From a checkpoint of a small class-conditioned image diffusion model: patch size [8, 8].
Rows from block 3 of a small class-conditioned image diffusion model, named by matrix and row number. Rows with one number belong to one neuron. Each number is 500 + 50 x the weight over its row's rms, rounded and kept within 0 to 999. All counts start at 0. Numbers have three digits each. After the name is the row's rms in percent of the matrix's.
After each neuron's rows are labels from the 100 images, of 14976 (inputs lightly noised), where the neuron reaches its highest value: "strongest on" is what is common among them. Only what is clearly more common there than usual is listed. The data: Sentinel-2 satellite tiles (TerraMesh).
# fc1: MLP up (model.blocks.3.mlp.fc1.weight, 1280x320), inputs 0-79
# fc2: MLP down (model.blocks.3.mlp.fc2.weight, 320x1280, transposed), outputs 0-79

fc1.767 208:500500499500495502504499503500500499500500439499500494504500506506659429501500498499529518507496503579389498447507502500497449502503513495501493487496496500552499502500546552500498503565496499517486500515501502505512498215500500507496504503
fc2.767 217:501503501507506493502539504502505508502501500492474510501628502501548508501504502501495499506495444490499501490500500540501500496498499499504483501502503512486506500500503499500501424503507502476502502493480500488502502999498496494508500506
strongest on: main land cover: snow or ice

fc1.453 227:500500500501494366497503463517500494505480513470490501780504499488496509502499501498500352497502496502548501579497496497460501500561499499561500500500445498497489499503614503499375504495500493502498495498500496500234501499488523511490504499
fc2.453 234:499505500536495503353491500504500500424499502502504484713500499503500500503500496499502588502496499509500500500496501503274494501494513500591497500505499508520509503525505509501499536501500503508500513500513500505461471500503499497502499500
strongest on: snow or ice

fc1.222 013:501500482378379487505502572593500502546500491500506522490494484486425489397543442516493490509451461488466560501554349501496498521719530499494506543485499513547507428502519592548523483481605493496488424499502383502453493469437478530569488470
fc2.222 013:500500500526418503524483506622500442432516501581479492625400499506471500155558502500502499443450376491482500506497524490520559530487492500515431453500504561508445501519595502501500495500488500493505502504489501499483525425498501481478500499
strongest on: crops

fc1.564 010:498500493406490408485505464533500555513495524511505490492477537538554413439499501500467526565504452411508507504530546499486554590518504497534498596481498522515439434559533512504496598500565503551610465362536499434554704491489516524494503504
fc2.564 009:500496500647396501452379533500500514453497501517446483495533502501481500523505411499503482552530479629599501441500535486576534508497507509410506533501490516620420500480556500500500461499534499509501492578554505500479681480498493441488502506
strongest on: built area; crops

fc1.434 010:500500542511520624549494493399500442492480534439499431540490511485441669552479492443537474406611539503454468413627496495469518495558536522500478488419493554433511602469521510494495484497585504490463507478510510469583456605462399462546483479
fc2.434 009:500500500464613451516531474370498538522578500603481470481639499501487500437499480501500625475440508480473500463500514509551533503526488500529457393502553533491458498517240499500500533501502493576500516501688499427483467436517484514466494496
strongest on: built area

fc1.732 277:499500500546498501500510496503500489498508503498466500498506499467498500500499500500504502500499499500497505502461498501433501477506502506490515506500485497501413494496499491500500529497515499473596495497523496500522497526495504507504497368
fc2.732 234:501502497504558503481496488475501502500519499497473496501491501503503503501503500499507474498501500484500489499494502499504500508503500505374511499502501507498496500503500500500498501499499501501497503500519503514497500502500490500498502503
strongest on: snow or ice; main land cover: snow or ice

fc1.682 010:499500493501714481531481461498500512498450579555509507448501500494488615526537592477391531486531507440503481538471457354467456515526535578455462503516492630489550497504544488518485418486534454542520523507531533390511507479493498525613465558
fc2.682 008:501502500499701453553544501365500575516497502543425396451504500505498500509447477502501652532473454484478499373502529506531482566499530498435470505497506462383552496528392498501500565494500500543500370507478497505509530489481507470465499496
strongest on: main land cover: snow or ice

fc1.490 249:500500507502495455508504497505500503469506500502500500500499501529235500386503500502501519511494497396545532498424457541501494499505500499532497501499339445466498492654500558497500500502541500361497500415500500521499499509499409496499500613
fc2.490 220:500500498503496500500500501500498502500497500500503496500501500501470500495498501500500490499500498518500500500500500500504500500500500500500500500500500500499500500727501502500500500500501500501500500500507500499499500501500496500500501500
strongest on: snow or ice

fc1.301 231:500503500500497500500521561489499501500500500523494431510502457492503498391500479500494501448507504513401494517487506696495516499515569500295239505500467497499463500500498518501493479501501495500499503500499493354336507498500502497498489510
fc2.301 276:495499493495503473506500508493498518502484500497501470500499501504493500490499500500500602413498500496200500505499515500499669501499692500266285505499502501499493498504510499500497499504499504511502471497403490500498501501500504503498502499
strongest on: snow or ice; main land cover: snow or ice

fc1.747 012:499500539493375555503535524478499504503503537479495574538487502505458525548477455490515422501604505513498459444493381491515518517492467471540496350495486503514519506514490555501528492484428503500391499582415456502492497600506530474512502501
fc2.747 011:471496500486496505489476568519500403518476500506525521577488500498503500488518507500500476489528574478329507508500503460467458498490417500607507328500511542468454503506509501500501517508485500520499555493506497460509390489499501490496501513
strongest on: main land cover: crops

fc1.684 222:499500468498502494501504500497501502499494500498506527496465500509516502495501926501502526625498477466547503579503501426488501498501482497498503478504468506500365501499500324505507501499499503503613501498501489474500499498500506500514393506
fc2.684 236:501503502500493499603508476465504501501501502464500510450516499498494502502500000502502499589560501501503500498501488498499509492484434497496494501500500525501448494497506500500500505500500495500496505505506500503499503498500498501499501481
strongest on: snow or ice; main land cover: snow or ice

fc1.509 009:500500580511459500584470494458501593539648404560473529495454503524503499503486529535413471518502478508516476494486556430499521526494414511456496602505500519553507530475501489488579459495529506570515555711437505562437556507497469604479507513
fc2.509 010:500500500498470495495626616487500536495496499464488498484408500503491500533487551500505559524559523494511500494505535482511459467501494504510519548500395444411548500500499500500499456500536501525506440463414496512566508503499508498499505495
strongest on: built area; crops; main land cover: crops; main land cover: built area

fc1.512 239:498496381501482558544495503503500508500501510499496503498494503502457500500500500496498526506511500497495422498530404456500494539490035509636495524500462521499501500557448460500502501500493517491500500499490504500677495537440495503500505494
fc2.512 291:500497500500677501498499470498496510494502497499499499502548500499437500500500470500501491569439500525498499491499499499701493495502000507601496535491502504498499508500498500500501499502492497506496499504492500501570500417493498500499502504
strongest on: snow or ice

fc1.416 010:500500530412494457446505461512500542498484506523480492465499613489489533539463472499441454504486464468504533493556441504520498564498533492578508501486494520560499440482540597521381547442491487494474432457504450485551513610441501400521502483
fc2.416 008:501500500495400464491467641508499454508474503596524491503533504502496500387481491500506532477529476490509502498500510477596484494427506496504575511500501592448346506512410499501499559502506500514503501515744505396478745442501511507486500504
strongest on: crops; built area; main land cover: crops

fc1.480 010:494500504644502502503519458488500502533518500495513483489460488532566501529461497511474496527524491585481400519331495488497508469485468508513493499530493488468560508525452416461503460492374574470534551593475534503515535497534436510403504517
fc2.480 008:500501500466608554478499575440500587566475498363461501523442498493501500520497517500499516627559649546467500551500481485469427521609416500498499533500495349483555503516488501499500478499498501535498512494311499546524523640503505395497500500
strongest on: built area; crops; main land cover: crops; main land cover: built area

fc1.498 011:500500454504553476536517560494500520630559475508687496500487502495437456467514506521496511484464495460523471498502489474479477533573390547495494502476510520513501504652516510564540340449558500492518438508460513600449486502404475504490514485
fc2.498 008:500499500469575490588683575412501484454507499517467425518478500498437500491463514500502492506482414441518500509500464538494500489499600517493514495495493618503577496500486500500500479430499504423498453504436501535546520468574498476523515528
strongest on: main land cover: snow or ice

fc1.209 285:501496499500498508501498446501502501499501501473498699499391500500502507495502499500501505628503497499500505504523491496502500574497498503504504506499443566499500494611521500496495508495531502633501448419534497514500626501515500495497466499
fc2.209 238:494499502501495508496487501499504500497504502494500500501500500497497500497501499500499498600500498498500502502501500501838500495501498499500500502507492503501512500506511502500500496500498500257502500499448504491488505500501502505564503507
strongest on: snow or ice

fc1.396 012:500500550528489496498452557538500499394573502487443437504513501454496488413541437491501506474509503503487515503642487610490510505514546443504421468506501494535515528279523526533503592489566503523483472388565359500555495469500489485559511512
fc2.396 009:500501500455430531479436511503500495493477500548497502525525505499546500433618554500499420375412357519476504516498504643553652509506538520458505445503488508758437502520631498501502525499500497473501566499508502506483457441498496502486501490
strongest on: crops; built area; main land cover: crops

fc1.162 008:502500522464466398492579568476500592512525477511527488443505492519484511488482547513521519499585477502499517437526504498491560503453330432496515653466503536584442514480466533510540544436594492505432283605521362450475508543459475494497502494
fc2.162 006:500500500477212554484511583554496466529516500554519587472535500508500500449524545500499492468370452482564501516500514522462569490488516499507566461499502490422389502493567501500500487496505501494505536500527502583490456447507460505512518499
strongest on: main land cover: crops

fc1.14 293:501500520597500498422510500505501500502502501394456501498511501499500502471500502500505492502500499499494501495503496502499502500495484498634500502498434498499503508501496502500498493500502500499501487502499503500421499504498497493500519500
fc2.14 257:500503499500498500605500501514503448500497500499498501499446500499502501485499501500500500501501498506493502502500499500501500490498499500687497500500500500498502502500500501502500503501501500500500503496500500501489492481499499500580501500
strongest on: snow or ice; main land cover: snow or ice

fc1.262 010:500500473504530526538526442495500574525476521483524498450533482504506505578525530557418517497498451551412512562429464447477457452506504552394520552610504473519589448493498294502446447519483501474560554528489526526520552479496372573493364520
fc2.262 009:519500500480620500518477498438501546499514500407440576465416500492466500761492476500499592480501474496503439507503417505526412472502446506481405537497509420492644499491573501500500527500497500499504439500454493487537535526502500507524500499
strongest on: built area; crops

fc1.621 008:499500460471518538502255448613500485375541507500459519463483556539561431477525482465502472491403471514516523536493415550450502551448533497517517530464488462507445493496503499523510501403566505492461497457489425481498509472583451508526571507
fc2.621 008:500503500495490488460439624525499515542334501605525439508514501496613500521474466500500467470515409478419517713500499481520537491496505507474558519500522428747521500463423500501500462498501500509500465510463500491494563483512496463504500509
strongest on: clouds

fc1.312 247:499500500525495499506537500500501500236555499500477501705477498500502500493502500503502507747500614500501502499500422527500510498512498496499500349495456500501506495518503496497543474501537501483511499500498495505501500606502499498500497499
fc2.312 188:499501500411509501500499496501502500611509500497491501537500500493491503508496499502501495561499489498502504507499498502503508516501500498505499444501496519505519501502504502502500497505500500502504499500529501495502499501501497501508503502
strongest on: snow or ice; main land cover: snow or ice

fc1.58 010:500500505537677497460512505584500514438601531515522515418508488515525404523524502503455566640373506574497523550464532503485501574513451513485461493563501492587533400469458467576487503450475514505510499493603557578501614485501414498525527605
fc2.58 010:500500500514665472503497505505507551523505500451443462491485501502488500517526482500499491540498490505482501497500480515485494509492474564490456449500498447518730511510449499504498435501496500488502465501464502494647633501504524478559503451
strongest on: main land cover: crops

fc1.147 010:503500404488483488490496518536500528494499547495517499488523526527533504522485473492446492537452499498508478387591525526516483505556523529551372513408500521500498445508547557518501532465495502544505413466544468501650569490499453469519535485
fc2.147 011:504500500510466505461367654501500523494504500529476394510506501496520500513511491500498497494497482586501499449500508493658577361512485501483500506500494520660368504506247499500500417501508497490504507510497503499431601464500490503485505498
strongest on: built area

fc1.565 017:502500475676818518501394432508500482398586565521460443469458501469507500544479463429511454465498514547353501525347482496466499615531545498481477501495497495499472487420498470507397498487535509490505504500534501525539524506610386525503500551
fc2.565 019:500516499320903367546525491488500545552505501449513386526493500499525500540506531500497628531502513330511500560502520497466504502488462501501488433501526406483542502515438498500500493500504501506504481499490500497515532505498498489498500498
strongest on: main land cover: snow or ice

fc1.550 010:502500477400504533665469425501500531501454493484465499606488485480338537582471496526466466439521531534483496424530459500496453477553554520480489472490499527408590517482542509504425508497501492440508598487492480498578468510442520430573339489
fc2.550 008:500507500508617499589539440508501462448643499471511532504514499497488501504515588500498705509465667383526469480500530451517518429495522490527462295499502473350512500496381500500500573504498500519500476478466498495416296524426491499425498500
strongest on: built area

fc1.160 009:500500472447507512515534533508500504513454484561494551473485493478496515481575539504504557528460471403508547484497519420477503587516498609537497515493509510514507489510422494493580497448527477594451470491516479515497488491486506466503526494
fc2.160 008:501496500641431490405427571537500521457398509533514505501520500514469500519510449500501516570474478518488500454500577489528494481498497499505416443499498596496483502493519500500500460497517500514503470507500501648552535463500498448514492501
strongest on: crops; built area; main land cover: crops

fc1.473 275:500500500500482502491532494622500417494499489499504485504500497519503502457499501500535497501563503497500499383500499540428500502507496507429498499540397502499501506499502500499503499500489501497505519498533481497590505500504500501570502468
fc2.473 287:500500500500500500499500495542499500501500500500500501501500500500500500496500499501500501497500499541499500498500501501502500496505498500500500500500500500500501500500502500501500500500500500501500500499500500500499499507500500501501500500
strongest on: snow or ice; main land cover: snow or ice

fc1.108 014:500500578572501500509500488519500439458603514502481493499502498404559483442498505497499488502413518543496537554275510559392540498479465472461515549581511463498505536434425376509467489474500509467488530501499560506494484492539465534488556517
fc2.108 017:500517500405557501520506492542501522544516500399505537501485500502514501565565501500504540494467498512510501527499465545425508507518488501504517518499481417541570503540743499500497481500496502509501498487414501504526488515507502496511499481
strongest on: main land cover: crops

fc1.397 011:500500468632478397468570485511500554491515381495482483457511500538510396476539507495416541484483480489501452684526584490640493473512382503505504415537502531589725493503616474522464499491496499530513466499512349539510581434444508523595452483
fc2.397 011:500501500498494514515507497554501458477477503502457443480497508502518500485546488500474473484445441582574500753499499504477494483499531515411511492488483660729488500506812500500500510499495500480503523500414500501687511489503546502527501497
strongest on: main land cover: snow or ice

fc1.26 010:500500456492473562508512492497500509405501502551485522495497441512506506496502497504503507506576469579469578494452738474491470492509415526437519427499509443476487500438465500509500584514501506509446508590506495529597526493524462502474490501
fc2.26 010:500500499541509500485460456501500535462521481472480607414498499500469501643570508500500623536442562502537495502500452431500501516587536499526498507500501488508376503537551500500500480500498500557503500451362500498634375601501483512445500497
strongest on: crops

fc1.456 009:500500503497528444492533639586500495523571505414577508469505499508524459439510465512453491480533462432526495514510497413492515503493449505510421503444494510443467508595478638550581638488501507538467490617506432498496533501553449499458530492
fc2.456 011:500500500458436498454506516470499529506522500489514485494512500500494502511497514500487451488494503593510501497499489485585496504529505503482562490500491464448488500442502499500500447499499500471499566501502500550480407516447491531461500501
strongest on: clouds

fc1.368 296:498499500506518497494498499501500497489491501500500501500500501491493491506499500490502507500499498500499497489503474500455498499498485502496502499502384499499500511499500499486500501499505648499500502500513493509501499497500501500486499502
fc2.368 237:499502502499500499501508493498499501502504500500499500505499500502495499500502502500500501500500501500501501500500499503499500500501485500499499502499500495514498500500500500501501501500501500499499495499501498501499499505501502500500500499
strongest on: snow or ice; main land cover: snow or ice

fc1.350 179:500501507496502504499507500500499504499497500501501498507500499500498499506493502500506508500500500500499499499497503500500500497503501501501499502497568502501503494501497499582496502505503503501499501497500502501500502500501494499500501501
fc2.350 129:500499502499505497500500501501499501500499500500498500501501501500500499500499501500501496499500499501500499503499499501499501500501506501502502502502500502500501501498501498501500500501507500498500502499504501499500499499500498501500500504
strongest on: water; main land cover: water

fc1.536 010:500500476520587453622478596505500626489479490553519545521499501464413537503502493501507537476486448521470526487488456265478479467515464579478470515547491479447599495490382528504511464481504488537473517623510500509482417460484440500478496529
fc2.536 010:501498500490682417565523433498501514514477500416469521495445500501469500492481516501499578517457640473453497351500516470536422499508497503577462449497515380248543500465420501500499480487499500474497460466363500520524442530497498507478486499
strongest on: crops; built area

fc1.333 316:502500500507500500498493536499500534500500501500500500501495498500517498501441487499411499446500500503501498499500506500500499494501501496489493468496431500503427500502540499500501446537501500497498496501499499500515499500557452500503408505
fc2.333 207:500500499501498500499497500497502499499500500501500507499503500499498499498463500500501503495500515504499500508500500499500500508500503500499499505500498516498498503500509499500500501500500500503500500499500501499500501507500500493500502502
strongest on: snow or ice; main land cover: snow or ice

fc1.227 234:500500500495467502489478501501499526506499497514484478503502499503497490227501501499501493502496500499454473501498500498499500505500488527505505503499499446511497499504500502499499458655489501497571094461497502500498500503501548500498501502
fc2.227 253:498517499500495501500496430502500461264489499560503500500479500500496504484494501499503500632519493516408491492499503496548531456492503505452501508500500405497546504499503500500501501507494498514499915502502499500510504503502500500496503500
strongest on: main land cover: snow or ice

fc1.265 227:501500500504499500510489504504500501499510497495501507473500503501512624502499530502530495499500371438508500496512496424501474597431421497499503501210470502551507508500498500501575503499504500498488494521500502499563485499468499501505506499
fc2.265 269:497496501502498480500499493525500505458499497499501501495515500500666501501499336500499507501502503527532497498501450493506461498499240501499500521497501497387500502427466500500502456500501495498499527507500507500504496418502501500500499499
strongest on: snow or ice; main land cover: snow or ice