{"dataset": "Sentinel-2 satellite tiles (TerraMesh)", "num_classes": 9, "norm": "layernorm", "mlp_ratio": 4, "width": 320, "precondition_frequency": 16, "max_precond_dim": 1024}
Rows from block 2 of a small class-conditioned image diffusion model, named by matrix and row number. Rows with one number belong to one neuron. Each number is 128 + 24 x the weight over its row's rms, rounded and kept within 0 to 255. All counts start at 0. Numbers have three digits each.
After each neuron's rows are labels from the 100 images, of 14976 (inputs lightly noised), where the neuron reaches its highest value: "responds to" is what is common among them. Only what is clearly more common there than usual is listed. The data: Sentinel-2 satellite tiles (TerraMesh). In brackets: how many of the 100.
# fc1: MLP up (model.blocks.2.mlp.fc1.weight, 1280x320), inputs 0-319
# fc2: MLP down (model.blocks.2.mlp.fc2.weight, 320x1280, transposed), outputs 0-319

fc1.57:119123122124131130135181081133123108101169122142167124061161115130148136127131152130145103169059117197123128130118169130107143092163136129125092155118129101125123126166058157128136177127143124117130121107114151124111179127131085138116122114117134167126146109129131130153129126123107153115128138128128112099131119104134126118135138128107124124153126126143128150136151085116122107128108114127128128125132128127098255128129126163135062128047181123154142104121123137053143138134109122132123116115142128147130130135098127128103094142124128079140111118131125134148096140149137136134135169043185134128137128130108128134090136116127099159124128123131128126107138112122120163128118150116138106111122115128126111125132128133128117103125101139152123132119080129127128128128139140126134119124124123111158128125076119119128149088095078175154128131138155128121111101136183119149128121143115164141138125120126097039125145134167149098162137131128067092132155122131122098129143
fc2.57:120118128129127128130127127132118136128124111140147133145124126126129141120133142136131126126126105127140114090129135146103128128126125134125152124127127128128139131099177106127134136126118127102132142125141184125122129109098243070134122150132125136116120128132103121128137117130125129129132103129144109128078130126127126113125131133129132121162133129119144129125137127127126136105117121180129174041123134135127130155124130128135129160101176125133132126126161099132130134130147171129132155073127127129126127134135127128121131126117139134128101128129118128137121168124132126109141117067146245116129132132145150127127128120127130131126129123122134094122136130178122109135123132124113236133131139136129129136128126101107130127122129127125129117134132127127127134123140125120087132181128125025140127145255127110131255162130213167115124160137125054116131070131127129127140141129131144108144126101129128126127144138132127149157125127133121133129138095127146112129128
responds to: snow or ice (44); main land cover: snow or ice (34)

fc1.269:120131131126145128141164115139142128141128163130129127171106131143131142157128144104146069171123130183105136135115149125146135134147125141116104131119126109110122128095031172126164181128117133158112122128107138121104151126182131131127117127135153159169146099097102150128129121135124151133128127128146115139128114159195084158124131128135148134119106115155127126119101117141111091120139129121128128124130132133121135128128122158127021107130165107099122132118120136124134124144074147134123136109133122132214133134121141128058124074107128134133110109116065138063104147131123155129147139103149130128115133114123128130051129133131126085128134077132183121063127092122130121127127128106127109193126115129135076073135146131128109096143136126122119131121128133121126123128125178105132128120143123129114128139073090124124130148131110128125129152139131129126123113129133130117128170132171131125117125133105105105162122129155113154122241131123115109052107119118119141130137
fc2.269:124128128124129127125129128128123252127135140143144131136126132126141133108134133130139129098133124078135111129128160138130125143124128140096118153167127134126126160087173119123130131130136132146127145095128133067128131111143105032051136129121130106140123127127127124087122113148128199128112098096120136120124130127124131150129129131195145113126111124126123123130150143132130129129136108211109025136146138129118127077130152145131102165127127137127125130125140144095109140109124119128138143088144128135130132126126126130167125087127175149127125131128109108168138128127100079128150071113143115120117113127126129122127131129133130138119132116123126113129125130253124138147121048135123128130138131102143128121128142119129123125130130128127088135126130132132130123115136124130130125126111130126155124141141125122129137159135169134130088143115125171126130066136131185130141128145127181145109123172144119122137116230131128191112126126168125123124128066126118125138112
responds to: snow or ice (44)

fc1.233:177156125134127133138179128130122101133125124178088124149119124134101160086076131121117144046136140066150130134121143136125095122094093122199132130130123129093117136117154079128132104130149149122140145133097136128110141132123116114144126127156103131061132135126178128130127168133095143180128126127145124129123124186125124163133125129150097121126123133073128129127161174123115120135173109120128128128125128129133112128126136106121145141121137114125112125129116122135140185126143138120140131133161139117159132127162126127161126144153129124112134143124192124113135130106255123141131139125120132128110104120129128125174135091125098130106124128131135176144136134202102055127126116132121130111115167118123138104124119124128144122108138072121114135144156122136125129128092117126126136154125127128055126111123111131124126131156121121092120128124126130129193135129136102144129088134129129137169157154147129162134118114119191140133127128128121212174139134121119128126139
fc2.233:065122129128111131127118127132128158128133131127126102121124153122166128145130120110122115134129127088110108191121055124127124159171149122139126139132129116127131131130100235129138082111127127127061129117092141127132127112113158094096123132134109131096142128127122127129126120127123139129127135131128151124188111130130130109128121125128108101121120127146111128122125122129182139094124096148122146116117151125131115104135146134138132130125136054124045133118094125136150132132076121125126137166127134128143121123117129132128136141123127135126117128127135058128123118126119123132126127130125182131128150121154126128135131169123108118082150128127127158128137170125110142080132115053130084146144130131127129139123135140126125127129128128120152133113119129128131127126125127134178131132119107137131134142136217169191116098130122129123071048149130170126113132131102085125137148123127175166128107139122131136125055155115133104126114128129123126049088126118095215117039
responds to: main land cover: snow or ice (33)

fc1.682:128130129114127129123119208114129167118114137128189208133139116128128090087128128123129129069123169129122128083136160128126167129128123126109127141129128155131038133092111128128153128126133096101128135128140151129145131128128127133130130129128128129146128127127129132128129138128138127195128127128132126128041127079133128128119128128131124130121127095125128126128100136117127129128130119128128128128129128127128128128132128145128147026109164135128120128128092107128207118107127130128124127127133130126130128128127099128131128162129126198128122128105128087125120102128130143128061118130128155128128128128128128150131120121131128128113135126126128128143138150119129151128129129128132101071185228128121129127128127123128128129116126125106127142152117128109127128128180139127127129128051069129122125146173129144128128126110119128126128128019126128128141162127176113128153143128127128128121067127129130124129131128126118162217123128128209122129136220130155127121159
fc2.682:131129128130128122126128116128125122127112136133126122131128132129108123137128125128126122126127128126139126128117119135130127125117130122126126119134110128126136131129128127129124126133129131127127131127129128129133131126126135129135132130127123126127070126125118129128128130131124129129129128119126125128143090130125132124255123126128125128122130127128133135132128122138128124133123126149125125106124119131128122117112144128140127126123129124171134115127128098124139125131128140134130132143125129128128080128131137133134128135129127128131128132131140129127127125127129121129127131139127129131127128184123124128138126133126131128127129128120122125127129138132148136128124113127127127128129074135130129126128129127130072097255132134131134132131127117106130126129113128128134128128128125125131136116129128127133129137132128125122128126167134128138124130129127127125125140128120132134119133124124120143138129128128158128120124129115135111124128133124129127124128
responds to: clouds (53)

fc1.449:138128185130164144110132114120131118137086149127161127106127130131139160122075144094126127138129109138098128123069126077115130132126140130133091132063128132093133129155140124120137111133125148118148130125114123118123136124134096109129125128130156120118195148138141145132127128110119111132128131128164127106110129121079189138138130128143044128149119123153128129136120083113124131133100095136128128132131134143133127128140126088133094161128137164104137131112107156130122107139127137126120118156155058141048135080133134128116131189117128109135126136110174183122124137155114124136164126108147129128171118117130128123128132132133106109125132120132127135093116144130081159128088130127125085220105114130124069127140122125128124106130079122124111136122080146183124128128112130146118121142185128116123129128165120175126155125145071147159127128164146128127183153107143081136082127114023125098107128129163124130152150125163158120173138128121127123165095149119121196131101
fc2.449:122120130125130127132130129128133098121184130135115144120119133190125112067144129125146123136109133142136134132148127031132108112137144128137203129176128132118147121125111128128134126119099124147129125139145133138124125144200143151164126127128128152124122128127127125130156113128113131139254131148128097134109124132105124132129139128135136140136160143134096018128128138126133146161137116135126145064135135130121131096136135127088157255151122067127118104121121130124152136112150137127130161164136129132126130128134131123133135093129128136128131129127157128132117129127130110127120135128143156127128124124151140128126129128128140151121137116144116126113110125124123107073178125155127163139120125164122130151127156095124124129131127126122127132130134128128071126120144119136089125131130123055084128120132130117115149114141103122130135132142129128095152159130131129123202156119011128137148113075130158142143113130129162111131126129130122120109126112119140130128086
responds to: snow or ice (62); main land cover: snow or ice (36)

fc1.159:151111125118124119152109172156131128118112137126117127111096127140128106154098087112169122131168138092163129115121130130146114138078145139121101147125124122156136129079156130128174075134070140169104119120118129123085164109163145109133137133151109102096131125119138119124117135117119135152128113128114128135089130117170131128129119128174123142139141139126127117140116127151141155126148066125128128099115127104128161128125119098203131160130124060139140133130063168207128093141164142118133134148114131148126135168158123128105144141125130138083139085126157108107119088147198119125078112145121130128134101121113128139164132161138126066115128162126131131146127135113181119129133116118123134124103122101080144099135129137128136116134156102132077136132136022123126129128118119116136121163163132128117127124116131171106139125118048130159119127149121130129165158128131076130126089160155082114128082162146129127127105144136093119137169122132127131188070134130124179133134
fc2.159:135121128130137129127124125132130138131125125134127130132115129141127133126128164117157145154199122099114081122127142131126118079108122116135143126161125169127126134131123128129098121162137123130127120128103143133127126122156139203129135131115127120102134128127128090129119132125127128204129126130132092114122118130125134123128130196165133129133064132108128111127118135131129127169166149147137119153124125130104122116119114156097103136129126123130130126122092120109119114124104134127125140155134129128129123128125131129135130142140118130122129129123146130127132074144130024133132129111143134143129143126187124130133126127123130129135145158126113114005133085172127138115125126135131113140132126114036127123130138137150122121126128127129129128124127130128112132126164128129118127114138126199125216136129101123255115113087181128127060126140134113126120167130134137129128195106132127138128131123169147156133091125128143130040103123147117138096138048162136134122132
responds to: main land cover: snow or ice (33)

fc1.467:123127130107099144112123104142119055123095066108129132087169114051132094159193130129127135106125127140114129089123089095177125131127107122081131146168135129127103127127136105122118112128132121180124133138133117127130121128128124176132161131142130103126061128153136131128127120148133152131128119129151128115130121128126170076111128128116088161129133169161126142063151138155136128129126000133129128122127111120128131128123160133128095137136156123117119142130128131121141161137130118146136131165112131135133124125134120133126147130084120140138128078124227144124055129111147099127198120153118144128126144124122128114173176096129143126131126128123132138141127185131129128126065131141111147104146122130105128118120091133128152144184137130114078139127116122125135129128130182130137139139138122144073128133146123120131087092125159141102124128143144128155126136164098168147128095135128133146128128142131128106091148130101074122115128127125130145129136148129128126131140
fc2.467:128107128130149124128107127127124092127210130125130133130128127125129129127139111120155123094128122125129140116150127124121141184164110135061151122128128130149128101129130121128133132137116133145127119130133132128039093131134112164171129140129127090132146128143128130138129128122131137127130140066111180108108144125128136143122128104126139115154150141117111123130149132136150138129100128120030131139080129125132129132128149118101125123123150111127123126126123138120135142122135085128126133142139131128131126132125127125122124121133128128146128099129139120111118149123171122137093123128118110209132115128135107120139089112118121117086140113125158132105132171117129129125127125131130130130098111149100125147133128133132127123130127128128127126100140126136125132170154132133128150132137123089057132147177141065127105255124123124063127102121131078128131117132128018128125091135072106128126133065119128127131165096131081104183124130120135129123063128137167123127126
responds to: clouds (48)

fc1.736:122255129128127130127129129143128126128129115128139126126129098128129123128135127125141128128128129130135126130124127128119126135133128235131127119125090122128133127130127128136127125128132124126124127121129175129130103132128125132128128129127127182130127115127129126129128130132128131137128128127130127126121128123128128133128127127126129128132134123129128130126126126122145131129130127119129128129127130121163123126135125122120126125122124132125128128130126134128128135127134131091125129128128128127128128134133123127132126128129127128130132128126128126127127150129127125128127127124129128130129124128136126137074131125244150148126127133118128127124105125123124129129128128127129131138147128124126129123130133135128059093120132131129131084205129128130130130128129135129137128128128118126129127196130130126165130125129113129118128127130127128128125129128122128137153131143127127127133122128124128128128129129127126127125129128130123143128127128105129128127116
fc2.736:130255127128127128127124127120128169134133125128143136114126141125127127121126126149129128133129130128129126142109125118132101127129132121123132122123129130126134137126122125151108131124127184123131130128132149126128140127135130125126125139127126118201129128102125128124130151129122126129123130117132144129129127130128128132117127118116143125129131127127134126133126128127137119127122125125135127121129123139130114127219129148125136128130110121129115117127135128137149150138116139255091130116255136131125148130117126129128128127142128116143107134128132128129132119134146130132125130127122133119134130121128128127117127133129119126128128133125130129131133138127128129120129130138104128136118143113127128140117139131124198123129128129129125120128089143125121124132127134128128126130121197115156125109119125126129123125113140127129127118145128155120129114132139125135126129129125133126133128112132118128130109143126147122135126126135115124127129127170128132125140
responds to: main land cover: trees (44)

fc1.515:163133059131124121166158147133117109127147107127091117197112125134100152106126127144124149122130159077137117120152120135136115126176130117173130129124120133156175221099120111129115130126097135060146137123135128129118127129103075082131133127132071123106129145126136105124130135135134101122128127127111128134101135132132116108128117128132155116078125157047129124134114153081146166124140218122128128131125127086132113128114136127127175128121074123141126073137118113152110093130140134116124128150135132117138129125131095126141111114166128127109132149129056121110200172130125147125105128130127126128121121137157128135142120118129118167162123144125131100214134150149135126128143126130126177085139143125096168155129119118128138149094160117127132119129135128164124127128164106117129169132127132130165128127128127132127132136121134168135123120088107130128125127131169132136167233123179104170166128125163138181106159117127104119121116126129162149126124135140126111133077
fc2.515:138124127130121133128128127128129157134029123133127114122131126125034128158123130128114134130124134123115129137000092135146125084114133121135120128126136128128128132116132085126077091134154123123129112128120092133148127118113143119123100133130137133105135128125128132090127127129128126130146123128145168153136124129126129110130097128131098125122123128128172137129081108160116121128117128121145185093167114125126120134123081074186148125116092224132132123133138115129139128153110169124127106115123123128130119128062126128115130147120139125124130126134128156118171124104129167129129105138130150138128159129114109126121124131128124128126121142135110127134141090086129127129123111126131132118179140117144132113128065138124129134128128131124128115131127124128132128126122130098127129126079118152124121136123118156087126117132128126117156255141130159140128129133127183122118131122146136129121137194144128109127129093124148079092102130120071125162145021124133125128131
responds to: main land cover: snow or ice (35)

fc1.62:124114195069109125129127144109142119132076130112132153139114122024125096172123125136133139128131137096159125113117107112147085202118128117138161124133127161143131128122157104128076124131092143161125114149131150128161124132117133130166151131119121108130140142106148128109132123125169104132128097128147135126116135122127125124096121127136144129100132109158127133153126138122145128119153124125128128133129129084139115128119132121108186143129105136122118129131138114136115113140140115130129119117117255112102119116129133129123138129129128156103212156102111129110131139090059121118140099175118133128125145115137128119170121132140180138130135109122131136125117141124145153128122090119135195176182127125131145142119115119128127148125128150125127132127145124171128128128142103135103195124125133144144128152227126127147121132135142128105120125121137129128157130103093137129130097129144129124150139126129128160130113116135107087100114122098132149107111138134110162125144
fc2.62:112123128127158128126140125142135122126173128109127133128121110134125128147186123127127124127128130131067134127081128129202126117219140147169118155134133104127122121133125129124133130136130128133128177128125044190128126135160080128106121124128127136132134129125125129131116130112129126131130132128129154128130128102128121152128126044153110157255131136128149122001091088130127129125133118141130203113127119120145115126130127109084142144134124115124128145128127128134119128119122139129128132116133131127125126128131143127117130117114128145127117108141152183127127183077130100129128247151104092160130138125098101128175105128130127133133138113136127127130126155112133132124127113137166124113107115128110132091130124167135132128126128130117094115135134129127138124131094129127140128128122126126080145097064105131118133137129110142108129121124132111120164135124136112126098130133121118125129126141127129124124110104124134080148229128111129129101105139125123130066128
responds to: snow or ice (44)